{"dataset": "telescope images of galaxies (Galaxy Zoo DECaLS)", "method": "mae", "encoder_patch_size": [4, 4], "encoder_layers": 16, "norm_pix_loss": true, "alpha": 4, "max_grad_norm": 5.0}
Rows from block 10 of the encoder, named by matrix and row number. Rows with one number belong to one attention dimension. Each number is 128 + 24 x the weight over its row's rms, rounded and kept within 0 to 255. All counts start at 0. Numbers have three digits each.
# v: attention query, key and value (stacked) (encoder.blocks.10.attn.qkv.weight, 720x256, the v third), inputs 128-191
# proj: attention output (encoder.blocks.10.attn.proj.weight, 256x240, transposed), outputs 128-191
v.25:128128128128128128128078128128128128128128128128128128128053128128128128128128128128128128128128206128128128128128128128182128128128128128128128128128128128175128128128071128128128128128128128
proj.25:159084128128128128128128093128128128128128080128128128042178099128128128128128175128128128128128128058172128092128128176128102128099128128128157128128128128095159128128192128128128128091128128
v.26:128128128128128128128128128128128128128128128128128128128128128128128128128128128128128128128128128128128128128128128128128128128128128128128128128000128128128128128128128128128128128128128128
proj.26:092169144143128155128108162128128148114128166144145128194078166128128109147113089155128151128150104170097128153105128081128162110152144128142096100147128128167097128128081104128128128162109128
v.27:104118120117135104128170096128159112152108143107152158128192128108108081128128128096142098106128093128128148128112128128070116136128154112120149128089116106128116096110139119139120128164140142
proj.27:128128128128128128128128128128128128128128128128128128128128128128128128128128128128128128128128128128128128128128128128128128128128128128128128128128128128128128128128128128128128128128128128
v.29:095128128128128128128173103128172128163128128128165150128195128128103086128128128128128096103128086128128128128128128128066128128128152128128128128077128128128128098128128128128128128162128128
proj.29:097160128128128128128128169128128128128128169165128128186093128128128128128128087128128157128128128184094128128128128064128128128162128128128081128128128128128128128128068095128128128170128128
v.31:128128128128128128128128072128128128128084128128128128128220128128128128128128128082128128128128075128128128128128128128045128128128128128128128128128128128128128128128128128128128128128128128
proj.31:093151128141112156128128175128128153111128171144146128187078165128128128148110091147128157128156106170098128154099128081128151109153146128128098109128128128162093107128079093128128128167106128
v.32:128128128128128128128128128128128128128128128128128128128128128128128128128128128128128128128128128128128128128128128128128128128128128128128128128128128128128128128128000128128128128128128128
proj.32:149128128128128128128128082128100102128128083101128128079156101106128128099157163128148103128106128082150128128168128185128128153101128106128163128128128128092159157101191166128128128078160128
v.33:108128128111128113128170102128155112151110128128155159128195128099099080128128128099128093111128106128128128128128128128064109128128154106128128128070128109128128098109128128128128128168128128
proj.33:102128128128128158128128181128128128128128180128128128192080175128128128128100084152128158128128099166095128152092128088128128128166128128128128128128128128163080128128085100078128128153128128
v.34:128128128128128128128060198128128128048128128128128128128031128128128128128128128128128202128128128128128128128128128128191128128128128128128128128128128128128128203128128128128128128128128128
proj.34:128128128128128128128128128128128128128128128128128128223128128128128128219128128128128128128128128128128128128128128045128128128128128128128128128128128128128128128128128128128128128214128128
v.35:160128128151128150128086159128090145107147107147100101128068128141149174128128128162128155150128162128128106128143128128184141128128102145128105128165128153128147155145128128128128128092116116
proj.35:086182128128128128128128179128128128128128187128128128211087128128128128128128089128128183128170128177128128128075128055128128128128128128128128128128128128128128128128063089128128128128128128
v.36:176128128178128128128128128128080128128128128128128128128060128128170193128128128128128128170128128128128128128128128128187128128128128128128128128215128128128128169128128128128128128082128128
proj.36:128128128128128128128128049128128128128128052128128128063128128128128128039128128128128128128128128064128128128128128225128128128128128128128128128128128128128128128128201197128128128038128128
v.37:146142128128128153128080162128095146103149128149111100128053128152128173128128128163109162149128163128128109128143128128183128128128104143128109128168128145128128160150128128128128128095128128
proj.37:128128128128128128128128128128128128128128128128128128128128128128128128128128128128128128128128128128128128128128128128128128128128128128128128128128128128128128128128128128128128128128128128
v.38:128128128128128159128088128128128128128160128128128094128044128128128189128128128167128128128128164128128128128128128128194128128128128128128128128171128128128128128128128128128128128092128128
proj.38:152105128128128092128128090128128101128107081128110128069176078128128128104128164128128109128128158097159128110156128161128097128128128128128168149128128128084171154128164159150128128087154128
v.39:163128128128128155128085150128094128112143112152097106128071128151148176128128128150110157146128162128128128128128128128186128107128097146128099128173128154128128154152128128128128128091128128
proj.39:099159128147121155128110170128138143115135172152143128191081154144128115156112093151120161128149112177102128155099121080121150110149142136139104107144128137157100118139082098114117135157107140
v.40:128128128128128128128128128128128128128128128128128128128255128128128128128128128128128128128128128128128128128128128128128128128128128128128128128128128128128128128128128128128128128128128128
proj.40:150111128128139099143139077128113117128128081096114128085158106108128147109151157110143097128109145084156141117160128178143117146102113109128166148128128128102153149109179159144128128082150109
v.41:128128128128128128128128128128128128128128128128128128128128128128128128128128128128128128128128128128128128128128128128128128128128128128128128128128128128128128128128128128128128128128128128
proj.41:099153128128128165128128166128128143128128177145147128183083161145128112159112097153128163128156112171103128154099128078128147128150145148128090100128128128168097113143077097128128128174103128
v.42:174128128128128128128128128128087128128128128128128128128066128128185194128128128177128128128128128128128128128128128128190128128128074128128128128196128128128128128128128128128128128084128128
proj.42:128128128128128128128128188128128128128080128195128128128128128164128128128088128128128128128128128128128080128088128068128087128128128188128071128128128128128128128177057128128128128187072128
v.43:102128128107128110128166101128170109144108128098155159128195128128110076128128128097128102105128093128128151128110128128067128128128157112128128128090128104128104102109128128128128128167128128
proj.43:095146128128128147128128169128128128128128173163145128181083157145128105160105097151110154128147128180091128148094128076105128111162128128128103128128128128156106128152068098105128128169100128
v.44:088128128128128093128164091128176128128105128128152128128167128128128088128128128088128101128128087128128175128128128128083128128128165128128160128103128096128128128101128128128128128161128128
proj.44:169084128128128128128128080128128128128128080128128128072184128128128128128128176128128128128128128084171128128128128189128128128128128128128128128128128128128128128128188128128128128084128128
v.45:128128128128128128128128128128128128128128128128128128128128128128128128128128128128128128128128128128128128128128128128128128128128128128128128128128128128128128128128128128128128128128128128
proj.45:164093115110140103128142089117114109139115086117111128059179089109128138102141162102137098128107150085155117103157128170128101139106112128115151153109128128090157142128170157143143128098141117
v.46:164128128155128128128088148128086128106128128128100105128075128128159195128128128161128159128128153128128128128128128128183152128128098157128107128187128151128128165128128128128128128087128128
proj.46:097155128140128156128114173128143142117128173154141128190087155148128109154109101149116161128150111181102128151096128078128147109152142139140101107146128135158103111144075100113128128163107128
v.47:128128128128128128128128128128128128128128128128128128128128128128128128128128128128128128128128128128128246128128128128128128128128128128128128128255128128128128128128128128128128128128128128
proj.47:162096128128128128128128094128128128128128081128128128061167081128128128128128162128128128128128128096128128128128128177128128128128128128128172128128128128087174128128186128128128128082128128
v.48:173128128128128128128063128128080128128128128128128128128051128128128203128128128180128128128128128128128128128128128128193128128128128128128128128128128128128128171128128128128128128128128128
proj.48:128128128128128177128128175128128128128128168165128128178091128128128128128128096128128188128128128172128128128128128059128128128128128128128093128128128128128076128128076128128128128158128128
v.50:128128128128128086128177128128192128128128128128128128128182128128128128128128128128128128128128083128128128128128128128081128128128128128128128128128128128128128128128170128128128128128128128
proj.50:128128128128128128128128128128128128128128128128128128128128128128128128128128128128128128128128128128128128128128128128128128128128128128128128128128128128128128128128128128128128128128128128
v.51:128128128128128128128176085128157128166128128128128169128195128091128059128128128103128097128128093128128128128128128128070128128128128095128128128128128128128128128128154128128128128128128167
proj.51:104142128128128160128111178128148128128128176161128128183092158144128128148106099149106162128155108164106128128087128081128128109150138147128096111128128128156101111145079091111128128174102149
v.52:144140128128128159142079168128088140090146128128118098128072128148128167128128119155106152128128164128128100128143138128176128128128108141142097116148149150141128157154104128128143128110128109
proj.52:128128128128128128128128128128128128128128128128128128128128128128128128128128128128128128128128128128128128128128128128128128128128128128128128128128128128128128128128128128128128128128128128
v.53:151128128128128148145085158128085128094145116128112100128067128146128178128128128165128146128128163128128100128144128128181128128128101146128094128158146157128146156156108128128128128108128114
proj.53:089156128128128162128101161128128128128128163128128128196079128128128128161128096128128174128128102175094160128098128065128128128128128128128128128128128128128079128128079089128128128128128128
v.54:105128128115128102117176088128175110164108141115147160128191128111110082128128139099139106128128097128128152128114128128074128128128154111117153128093114101128117098112140128128118128150138146
proj.54:095158128128128161128128174128128128128128160166128128179084153156128128128128091149128163128154128186128128128128128074128128128157128128128097128128128128153107108152063107128128128162104128
v.55:128128128128128128128128128128128128128128128128128128128128128128128128128128128128128128128128128128128128128128128128128128128128128128128128128255128128128128128128128128128128128128128128
proj.55:128128128128128128128128050128128128128128063128128128063184128128128128061128128128128096128085128053128128077180128178128128128074128128128128128128128128081128128085187128128128128074172128
v.56:128128128128128128128128128128128128128128128128128128128128128128128128128128128128128128128128128128128128128128128128128128128128128128128128128255128128128128128128128128128128128128128128
proj.56:128128128128128128128128128128128128128128128128128128128128128128128128128128128128128128128128128193128128128128128060128128128128128128128128128128128128128128128128058128128128128185128128
v.57:102110128128128097128179088128165113174109128110141159128197128099111086128128128098151096128128099128128149128110128128073128128128149113116152128092112104128128094107145116128116128153128152
proj.57:128128128128128128128128128128128128128128128128128128128128128128128128128128128128128128128128128128128128128128128128128128128128128128128255128128128128128128128128128128128128128000128128
v.58:095128128104128109128177092128178128172128128106155156128192128128128080128128128103128128128128103128128163128128128128069128128128156128128128128096128105128128088128128128128128128128128153
proj.58:128128128128128192128128178128128128128128128195128128178128128128128128170128078128128128128128128199128128128128128063128128128128128128128128128128128128128128128128074128128128128175128128
v.59:148128128128128157128073168128093128082147128143128091128057128166145175128128128152108162128128156128128128128128128128190128128143105146128099128167145128128128159149105128128128128106128107
proj.59:128128128128128128128128128128128128128128128128128128024189128128128128128128128128128128128128128067128128128128128128128128128128128128128128128128128128128128128128179128128128128128128128
v.60:153128128153128128128089154128079128092147128128112107128062128148165181128128128164128128128128156128128100128148128128195128128128100128128096128179128152128128160152128128128128128093128128
proj.60:093149128128128161128106170128128128128128164169143128182091150149128111145113101150111172128147116173098128146094113076128128098151146144128112106144128128144096113143076099110128128160115149
v.61:128128128128128128128128128128128128128128128001128128128128128128019128128128128128128128128128128128128128128128128128128128128128128128128128128128128128128128128128000128128128128128128128
proj.61:161101128128128103128128077128128128128128072128128128087168094128128128128128128128128084128128128099128128128162128189128128128099100128128167128128128128095167128128187160128128128071160128
v.62:173128128128128128128077166128067128128128128128128128128081128128128196128128128172128128128128128128128086128128128128181128128128079128128092128185128128128128128166128128128128128128128128
proj.62:128128128128128128128128128128128128128128128128128128128128128128128128003128128128128128128128128128128128128128128128128128128128128128128128128128128128128128128128231128128128128128128128
v.64:103117128118128105128174095128172116172114128113141158128188128104113080128128128099140103128128099128128149128109128128071119128128148114114153128090113107128119094109144115128115128150128149
proj.64:155101128128128103128128096128108104128128088128105128068155101097128128083155157101128107128102146070158128095152128188128088128089128128128161161128128128104155128128188149128128128090144128
v.66:128128128128128128128182128128200128128128128128128128128192128128128069128128128077128128128128128128128128128128128128060128128128128128128128128128128128128128128128128128128128128128128128
proj.66:128057128128128128128128128128128128128128128128128128128128128128128128128128128128128128128128128128128128128128128226128128128128128128128128128128128128128128128128207128128128128128128128
v.67:128128128128128128128128128128000128128128128128128128128128128128128128128128128128128128128128128128128128128128128128128128128128128128128128128128128128128128128128128128128128128128128128
proj.67:128079128128128128128128081128128128128128076128128128056171088128128128128128169128128128128128128062128128077128128173128128128078128128128128128128128128082128178128183128175128128128173128
v.68:148128128140128153143083164128084140091148116138112098128071128146142170128128118154115148128128160128128107128141137128178128128128104142138100118161148150128138158150111128128139128108119109
proj.68:128128128128128128128128128128128128128128128128128128128128128128128128128128128128128128128128128128128128128128128128128128128128128128128128128128128128051128128128128128128128128128128128
v.69:152128128148128151128083159128073128095128128128128088128083128128128184128128128166128151128128157128128098128128128128183128128128096156128092128163128153128128159152128128128128128108128128
proj.69:097165128128128141128128171128143140106128176157128128186083147149128128159109098128128159128152128183095128154097128072128157113160148128146102107147128128154104128151068103107128128163109128
v.70:128128128128128128128128128128128128255128128128128128128235128128128128128128128128128128128128128128128128128128128128128128128128128128128128128128128128128128128128128128128128128128128128
proj.70:094128128128128155128102165128128128128128160165128128178083153128128128128104097128103161128128128163128128128095128070128128088128128156128075128128128128128093128128070092128128128171128128
v.71:128128128128128128128128128128128128128128128128128128128128128128128211128128128128128128128128128128128128128128128128128128128128128128128128128230128128128128128128128128128128128128128128
proj.71:128128128128128128128128021128128128128128128128128128128128128128128128128128128128234128128128128128128221128255128128128128128128128128128128128128128128128128128128128128128128128018248128
v.72:128128128128128128128128128128194128128128128128128128128128128128128128128128128128128128128128128128128128128055128128128128128128128128128128128128128128128128128128128128128128128128128128
proj.72:169104128128128102128128097128108128128128092101128128064169128128128148096143167105128091128111128080168128105161128182128128146100096128128128146104128128109154128128178145151128128128128128
v.74:128128128128128128128128128128128128128128128128063128128044128128128204128128128128128128128128128128128128128128128128187128128128128128128128128232128128128128187128128128128128128128128128
proj.74:128128128128128128128128128128128128128128128128128128128128128128128128128128128128128128128128128128128128128128128128128128128128128128128128128128128128128128128128128128128128128128128128
v.75:099128128107128105128175101128179113159107145115151153128187128128108074128128128090128111128128106128128156128112128128075128128128157115128158128084115099128108096108128128128128128153128146
proj.75:128128128128128128128128128128128128128128128128128128128128128128128128128128128128128000128128128128128128128128128229128128255128128128128128128128128128128128128128128128128128036031128128
v.76:128128128128128128128128128128000128128128128128128128128128128128128128128128128128128128128128128128128128128128128128128128128128128128128128128128128128128128128128128128128128128128128128
proj.76:097146128128128154128113177128146148128128172154128128179087166141128113141100100148103157128145102159095128128090128085128140108154145156128090103128128128160090097128074096110128140173100144
v.77:128128128128128072128174128128194128128128128128128128128128128128128128128128128128128128128128128128128177128128128128128128128128128128128128128128128128128128128128189128128128128128128128
proj.77:128128128128128128128128128128128128128128128128128128128128128128128128128128128128128128128128128128128128128128128128128128128128128128128128128128128128128128128128128128128128128128128128
v.78:128128128128128128128128128128128128128128128128128128128128128128128128128128128128128128128128128128128128128128128128128128128128128128128128128128128128128128128128128128128128128128128128
proj.78:128128128128128128128128128128128128128128128128128128128128128128128128128128128128128128128128128128128128128128128128128128128128128128128128128128128128128128128128128128128128128128128128
v.80:156136128140128151128082161128088143092145114141109096128066128146147180128128118162117151141128153128128105128145128128182135128128097147136101128171143150128143158150115137128138128107119111
proj.80:128128128128128128128128128128128128128128128128128128128128128128128128128128128128128128128128128128128128128128128128128128128128128128128128128128128128128128128128128128128128128128128128
v.81:099128128128128100106178089128175128155098128128152153128192128128106083128128128095143113128128103128128155128128128128074128128128159128128155128093128108128110106095154128128128128144128128
proj.81:102167128143128143115128172128142152113128175148140128189085165152128109156112090147128148128148107171100128155106128087128156113156145137141091107143128128160106110147072105104128128164096128
v.82:097128128104128128128167107128155114166128128107148150128188128105104065128128128087128098128128128128128128128097128128071112128128151103128153128060128107142128092108128128128128128155144154
proj.82:100161128128128151128128156128128128128128162149128128202068158146128101168106103143128144128156098182099128128087128082128128128155128128128075110128128128161096128128078102128128128181088128
v.83:128128128128128128128128128128128128128128128128128128128128128128128128128128128128128128128128128128128128128128128128128128128128128128128128128255128128128128128128128128128128128128128128
proj.83:160090128114140107128139080128112108144128082110116128065179100109128145093149156108144095128104146077153128100161128181128102139100115118113156152112128128095155138112186153145128115096156128
v.84:101128128128128103128176096128163128164115128114151164128187128104112079128128128099141106128128103128128142128106128128070128128128156114128155128075113109128128102104144128128114128151128144
proj.84:173076128128128084128128128128128128128128128128128128063172128128128128128128169128128128128128128068162128128128128211128128128089128128128128128128128128128128128128189128128173128128128128
v.85:100116128112128108128174097128161128169108141110149164128194128102109072128128128094137104128128107128128141128112128128066116128128151107118154128074115105128117096105128128128128128154142149
proj.85:128128128128128128128128128128128128128128128128128128128128128128128128128128128128128128128128128128128128128000128128128128128128128128128128128128128128128128128128128128128128128128128128
v.86:100128128128128102128179092128188128161104128128128158128190128128103073128128128087128108128128100128128173128109128128073128128128161107128154128102128109128102104128128128128128128128128128
proj.86:070128128128128209128128128128128128128128128128128128210128128128128128188128035197128128128128128234128128181128128128128128128128128128128128128128128128128128128128128128128128128128128128
v.87:128128128128128128128128128128128128128128128128128128128128128128128128128128128128128128128128128128128128128128128128128128128128128128128128128255128128128128128128255128128128128128128128
proj.87:128128128128128193128128128128128128128128128128128128178128128128128128128128128128128187128128128128128128128128128061128128128128128128128128128128128128128128128128078078128128128128128128
v.88:104128128128128103128175085128158128180128128104152166128198128102105081128128128108146094128128103128128128128128128128073128128128159102128150128081128128128128100109128128128128128152128157
proj.88:128128128128128128128128128128128128128128128128128128128128128128128128128128128128128128128128128128128128128128128128128128128128128128128128128128128128128128128128128128128128128128128128
v.89:128128128128128128128128128128128128128128128128128128128128128128128128128128128128128128128128128128128128128128128128128128128128128128128128128000128128128128128128128128128128128128128128
proj.89:078180128128128177128128128128128128128128128128128128209064128128128128128128077128128128177128128128128128128128128064128191128128128128128128128128128128128075128128128128128128128179128128
v.90:158143128128128147128082152128090143085128128154109102128062128152149177128128128153128161128128155142128128128148128128182145114128107146144103128180128151128128164138128149128128128104128106
proj.90:128128128128128163089128171128128128128128175157128128191128128179128128158088128128128128128128128173128128128098128059128128128173128163128099128128128128159103128128064128128128128171090128
v.91:164128128148128128128090152128094153082128128153128099128061128128154178128128128151128128128128128128128128128128128128174128128128106128128108128198128152128128163128128152128128128100128101
proj.91:128128128128128128128128128128128128128128128128128128128128128128128128128128128128128128128128128128128128128128128032128128128128128128128128128128128128128128128128050128128128128128128128
v.92:128128128128128128128128128128128128128128128128128128128128128128128128128128128128128128128128128128128128128128128128128128128128128128128128128128128128128128128128128128128128128128128128
proj.92:173090128128128097128128091128128128128128084128128128062181097128128128128128165098128100128128128074159128128128128175128092128128128128128153161128128128092161128128180157128128128105128128
v.93:108128128104128107118169095128173115158106142128143163128186128113106066128128128087128109128128101128128156128113128128073128128128156107128160128089110100128114104103128128128128128148139143
proj.93:192080128128128128128128128128128128128128128128128128036185128128128128128128173128128062128128128073128128128128128193128128128128128128128128128128128128128128128128170176128128128128128128
v.94:102113128114128106128174098128169116170111139113141158128188128101108075128128138093139102128128103118128144128107128128068120128128151109117156128080116106128120095108137114128128128151128149
proj.94:160103128128128092128128090128128128128128088100128128077147128095128128094153158128128100128128145082151128101149128187128087154099098128100146128128128128109157128128188152128128128083143128
v.95:128128128128128128128073172128070128128128128128128128128063128128128181128128128169128128128128167128128128128128128128186128128128128128128072128128173128128128128128128128128128128128128128
proj.95:072128128128128128128128175128128128128128161166128128198067128128128128128128128128128183128128128192086128176085128068128128128128128128128128128128128128128128128128089085128076128128128128
v.96:089128128128128103128174096128165128158128128128153128128199128128103080128128128128128100128128089128128128128128128128071128128128158098128128128083128091128128104128128128128128128158128128
proj.96:128128105128128152103128176128128128128128169155128128152106152128128128128101103128104151128156128165103128128088128073128128098168128151128086108128128128158101095161071101096128128180095128
v.97:102118128111128106128171092128167112156107144109157158128198128109107080128128139102140102117128095128128142128114128128067115128128151111128147128085118106128118098116128117128128128158140144
proj.97:097152128128128159128128166128128147128128161147128128186081165149128128165106094159128158128149111165099128154097128088128146114162149128128091107128128146160095112128077100106128128165111128
v.98:096128128102128112128170100128173114154101150128151155128182128128108064128128128089128109128128097128128151128106128128066128128128158113128146128088128100128106088109128128128128128158128146
proj.98:159128128128128101128128086128128128128128088089128128078173128108128149105128128128146101128128128084159128128174128177128128157104128128128169152128128128099160158105186163152128128079165128
v.100:128078128128128128128128128128128128190128128128128128128196128128128081128128128128128128128128128128128128128128128128056128128128128128128128128051128128128128128128128128128128128181128128
proj.100:128128128128128128128128128128128128128128128128128128128128128128128128128128128128128128128128128128128128128128128128128128128128128128128128128128128128128128128128128128128128128128128128
v.101:128128128128128128128128128128128128128128128128128128128128128128128128128128128128128128128128128128128128128128128128000128128128128128128128128128128128128128128128128128128128128128128128
proj.101:155104128112128098128140084128109113141128082101114128068169099104128144098153165103128094128101143078155128112162128182141112145096128117128164146128128128099154147111182154145128128095147128
v.102:128128128088128097128178082128171128128128128128128165128204128128128081128128128091128128128128128128128128128128128128065128128128128080128128128088128128128128128128128128128128128128128128
proj.102:101148128142115160119116176128140148119128173152143128180085162145128113152108089149115153128146107164099128142098128084128149107158145148139093105128128128164097107141079101112128128167103140
v.105:102116128107128106128171095128165107155108142112149155128189128110110079128128128097141100116128098128128142128113128128071114128128156109128150128087118100128117092109128128128128128156128143
proj.105:128128128128128128128128071128128128128128058128128128128128128128128128128128128128128128128128128068128128128128128223128128128128128128128179128128128128128128128128215128128128128048128128
v.106:128128128128128083128190128128128128128128128128128173128211128128128128128128128089128128128128085128128128128128128128061128128128128128128128128128128085128128128128128128128128128128128128
proj.106:097154128140120154121115175133145146116128175148143128186087159148128111155107095149116157128154109175101128147095128078121147113155142140139097107140128136157096110143079097111120141163108138
v.107:128128128128128128128177128128128128128128128128128185128212128081128128128128128128128088128128128128128128128128128128060128128128128077128128128060128128128128128128128128128128128128128128
proj.107:096155128142120157121115169128145142118128169152141128184085152149128111154110097150117157128153113171105128144094128074128148111158143143140096104139128128157102113145073099111118128165107136
v.108:072128128128128128128128128128197128128128128128128128128187128128070023128128128128128128128128128128128128128128128128062128128128178078128128128058128128128128128128128128128128128128128128
proj.108:161102128128128105128147091128106108137128092106113128064167101111128151098144151112137097128102151084155128106165128174128111146105109128128158149113128128100163146128174158148128128097148112
v.109:107128128128128095113174087128164118156105141113140158128189128107128082128128128099151104128111083128128152128114128128069128128128147128128150128112107106128116093103156128128112128155128144
proj.109:162071128128128098128128089128128128128128080128128128039192089128128128099128168090128090128128128082128128084128128173128128128128128128128128128128128128077158128128176175128168128128128128
v.110:153128128128128148128085163128099128096145128152106092128050128157154188128128128155128161148128159128128128128148128128195128128128111145128104128171128147128128166128128128128128128100128112
proj.110:128128128128128128128128128128128128128128128128128128000128128128128128000128128128128128128128128128128128128128128128128128128128128128128128128128128128128128128128128128128128128128128128
v.111:128128128128128128128128128128128128128128128128128128128128128128199237128128128128128128128128128128128128128128128128188128128128128128128128128215128128128128128128128128128128128128128128
proj.111:128128128128128128128128128128128128128128128128128128200128128128128128128128128128128128128128128128128128128128128050128128128128128128128128128128128128128128128128128128128128128128128128
v.112:097128128128128090128184097128162128128128128128128160128192128099128073128128128099128128128128091128128128128128128128060128128128160128128161128086128096128128093128128128128128128159128128
proj.112:162087128128128128128128078128128128128128080128128128047187128128128128101128165128128087128098157070157128072128128192128128128128128128128128166128128128128128128128191159128128128093128128
v.113:128128128128128128128128128128128128128128128128128128128128128128128255128128128128128128128128128128128128128128128128128128128128128128128128128128128128128128128128128128128128128128128128
proj.113:128128128128128128128128128128128128128128128128128128128128128128128128128128128128128128128128128046128128128128128195128128128128128128128192128128128128128128128128222128128128128048128128
v.114:128128128128128128128128128128128128128128128128128128128128128128128128128128128128128128128128128128128128128128128128128128128128128128128128128128128128128128128128128128128128128128128128
proj.114:128128128128128128128128186128128128128128173182128128128128128128128128128128128128079128128128128128128128128128128048128128128128128128128076128128128128128128128128074128128128128192128128
v.115:158128128148128143128088160128077144102152110142104099128068128145145188128128128163128159128128162128128103128149128128189128128128100153128109128160147145128140160152128128128128128097128128
proj.115:161099128105128098128128085128128128128128093106128128067172098103128128081128159093128096128104128071154128097165128184128128128093128128128158128128128128095154128097185166128128128088128128
v.116:106116128115128107128172094128160112156109139115149161128196128099108077128128128097145096115128097118128141128110128128070128128128154104128158128084113111128128097105143128128128128152142143
proj.116:096145128128128155128128169128151147128128166145147128182082160153128128154111103149114154128161108170098128128097128076128128110156128150143080099128128128166087105128078094105128128166098128
v.117:128128128128128128128172095128167128163128128105155152128196128096128078128128128099128093128128102128128128128128128128062128128128149101128128128080128128128128095101128128128128128156128128
proj.117:098151128128128157128128170128128128128128167159128128185097157152128128128128100147128157128152128168103128128093128079128128102162128128128101106128128128158089096128079092102128150174108128
v.118:161128128128128157128087157128098128083128128154097084128062128156128178128128128128128172128128162128128128128128128128187128102128128128128097128178128128128128169128128155128128128097128128
proj.118:128128128128128128128128128128128128128128128128128128128128128128128128128128128128128128128128128128128128128128128233128128128128128128128128128128128128128128128128128128128128128128128128
v.119:128128128128128128128128128128071128128128128128128128128055128128128219128128128171128128128128128128128080128128128128202128128128128128128089128128128128128128128128128128128128128086128128
proj.119:128128128128128128128128128128128128128128128128128128128128128128128128000128128128128128128128128128128128128128128128128128128128128128128128128128128128128128128128128128128128128128128128
v.120:128128128128128128128046128128128128128128128128128128128052128128128128128128128128128128128128199128128128128128128128213128128128128128128128128128128128128128128128059128128128128128128128
proj.120:128128128128128128128128128128128177128128183128128128183128196128128128128128128128128128128128128128128128128128128056128128128128128128128128128128128128128128128128076071128128128192128128
v.121:128128128128128128128192128128128128128068128128128128128225128128128128128128128128128128128128068128128128128128128128043128128128128128128128128128128128128128128128128128128128128128128128
proj.121:128128128128128128128128128128128128128128128128128128128128128128128128128128128128128128128128128128128128128128128128128128128128128128128128128128128128128128128128128128128128128128128128
v.122:128128128128128128128128128128128128128128128128128128128128128128128128128128128128128128128128128128128128128128128128128128128128128128128128128128128128128128128128005128128128128128128128
proj.122:128128128128128128128128128128128128128128128128128128128186128128128128128128128128128128128128128128128128128128128185128128128128128128128202128128128128128193128128128190128128128031128128
v.123:230128128128128128128128128128128128128128128128128128128128128128128255128128128128128128128128128128128128128128128128128128128128128128128128128128128128128128128128128128128128128128128128
proj.123:128162128128128174128128128128128128128128167128128128200080128160128128128128094128128156128162128174128128128092128059128128128157128128128085128128128128128094128128072128128128128163128128
v.124:161128128128128155128083165128090128128128128128128102128050128128128176128128128155128162128128164128128128128128128128191128128128101128128103128178128161128128155128128128128128128097128128
proj.124:166096128128128098128128087128107128143128084128109128057175105111128146085128163111128104128102151075151128100162128172128109128096107128128153142128128128101162128128173156152152128110128128
v.125:051128128128128128128128128128128128128128128128128128128128128128065039128128128128128128128195128128128128128128128128128128128128128128128128128008128128128128128128128128128128128128128128
proj.125:128128128128128128128128128128128128128128128128128128128128128128128128128128128128128128128128128128128128128128128128128128128128128128128128128128128128128128128128128128128128128128128128
v.126:128128128128128157128086172128094128110158128128128101128061128147128181128128128155106151128128171128128098128149128128185128128128106128128104128128150148128128155153095128128148128105128128
proj.126:128128128128128178128128184128128128128128191128128128184128128128128128128128128128128128128128128128128128128128128047128128128128128128128128128128128128181128128128061128128128128187128128
v.127:157128128150128144128087155128087141104145105145104098128070128146154189128128128156128151148128152128128114128146128128188128128128098145128102128182128150128143157141128128128128128102128128
proj.127:128128128128128128128128128128128128128128128128128128128128128128128128000128128128128128128128128128128128128128128128128128128128128128128128128128128128128128128128128128128128128128128128
v.128:087128128128128104128174128128169128150099128128156156128186128103128050128128128099128106128128105128128128128102128128061128128128157128128159128091128128128128087128128128128128128155128128
proj.128:155097112128128108128149079128128115128128088099128128079170104108128143113128161111142094128110151089152128110167128183128105160109107128111157155114128128096161150110182156128128128082147128
v.129:152128128128128150128081146128081128098150128143115101128072128160149196128128128156107161128128159128128128128153128128201128128128101151128100128165128128128128173160128128128128128109128128
proj.129:102150128142128157115115177128143148118128172152140128178085161145128111148108094149112160128145113170105128150091128076128147107150143146128095107139128128160098105144074094116128138173101139
v.130:207128128192128128128128128128128128128128128128128128128128128128128227128128128128128128128128128128128128128128128128204128128128128198128128128242128128128128128128128128128128128128128128
proj.130:071171128128128128128128128128128128128128128128128128226068128128128128177128128128128128128128128195128128128128128070128128128128128128128128128128128128128128128128084128128128128128128128
v.131:092128128108128114128166098128171113155111145106152161128191128112104065128128128098128109128128099128128144128112128128065128128128154111128151128088115109128115093114128128128128128157128142
proj.131:168088128128128128128128092128128128128128084096128128054170128128128128128128160128128094128128128075162128128163128189128128128128128128128128128128128128101161128128186155128128128093128128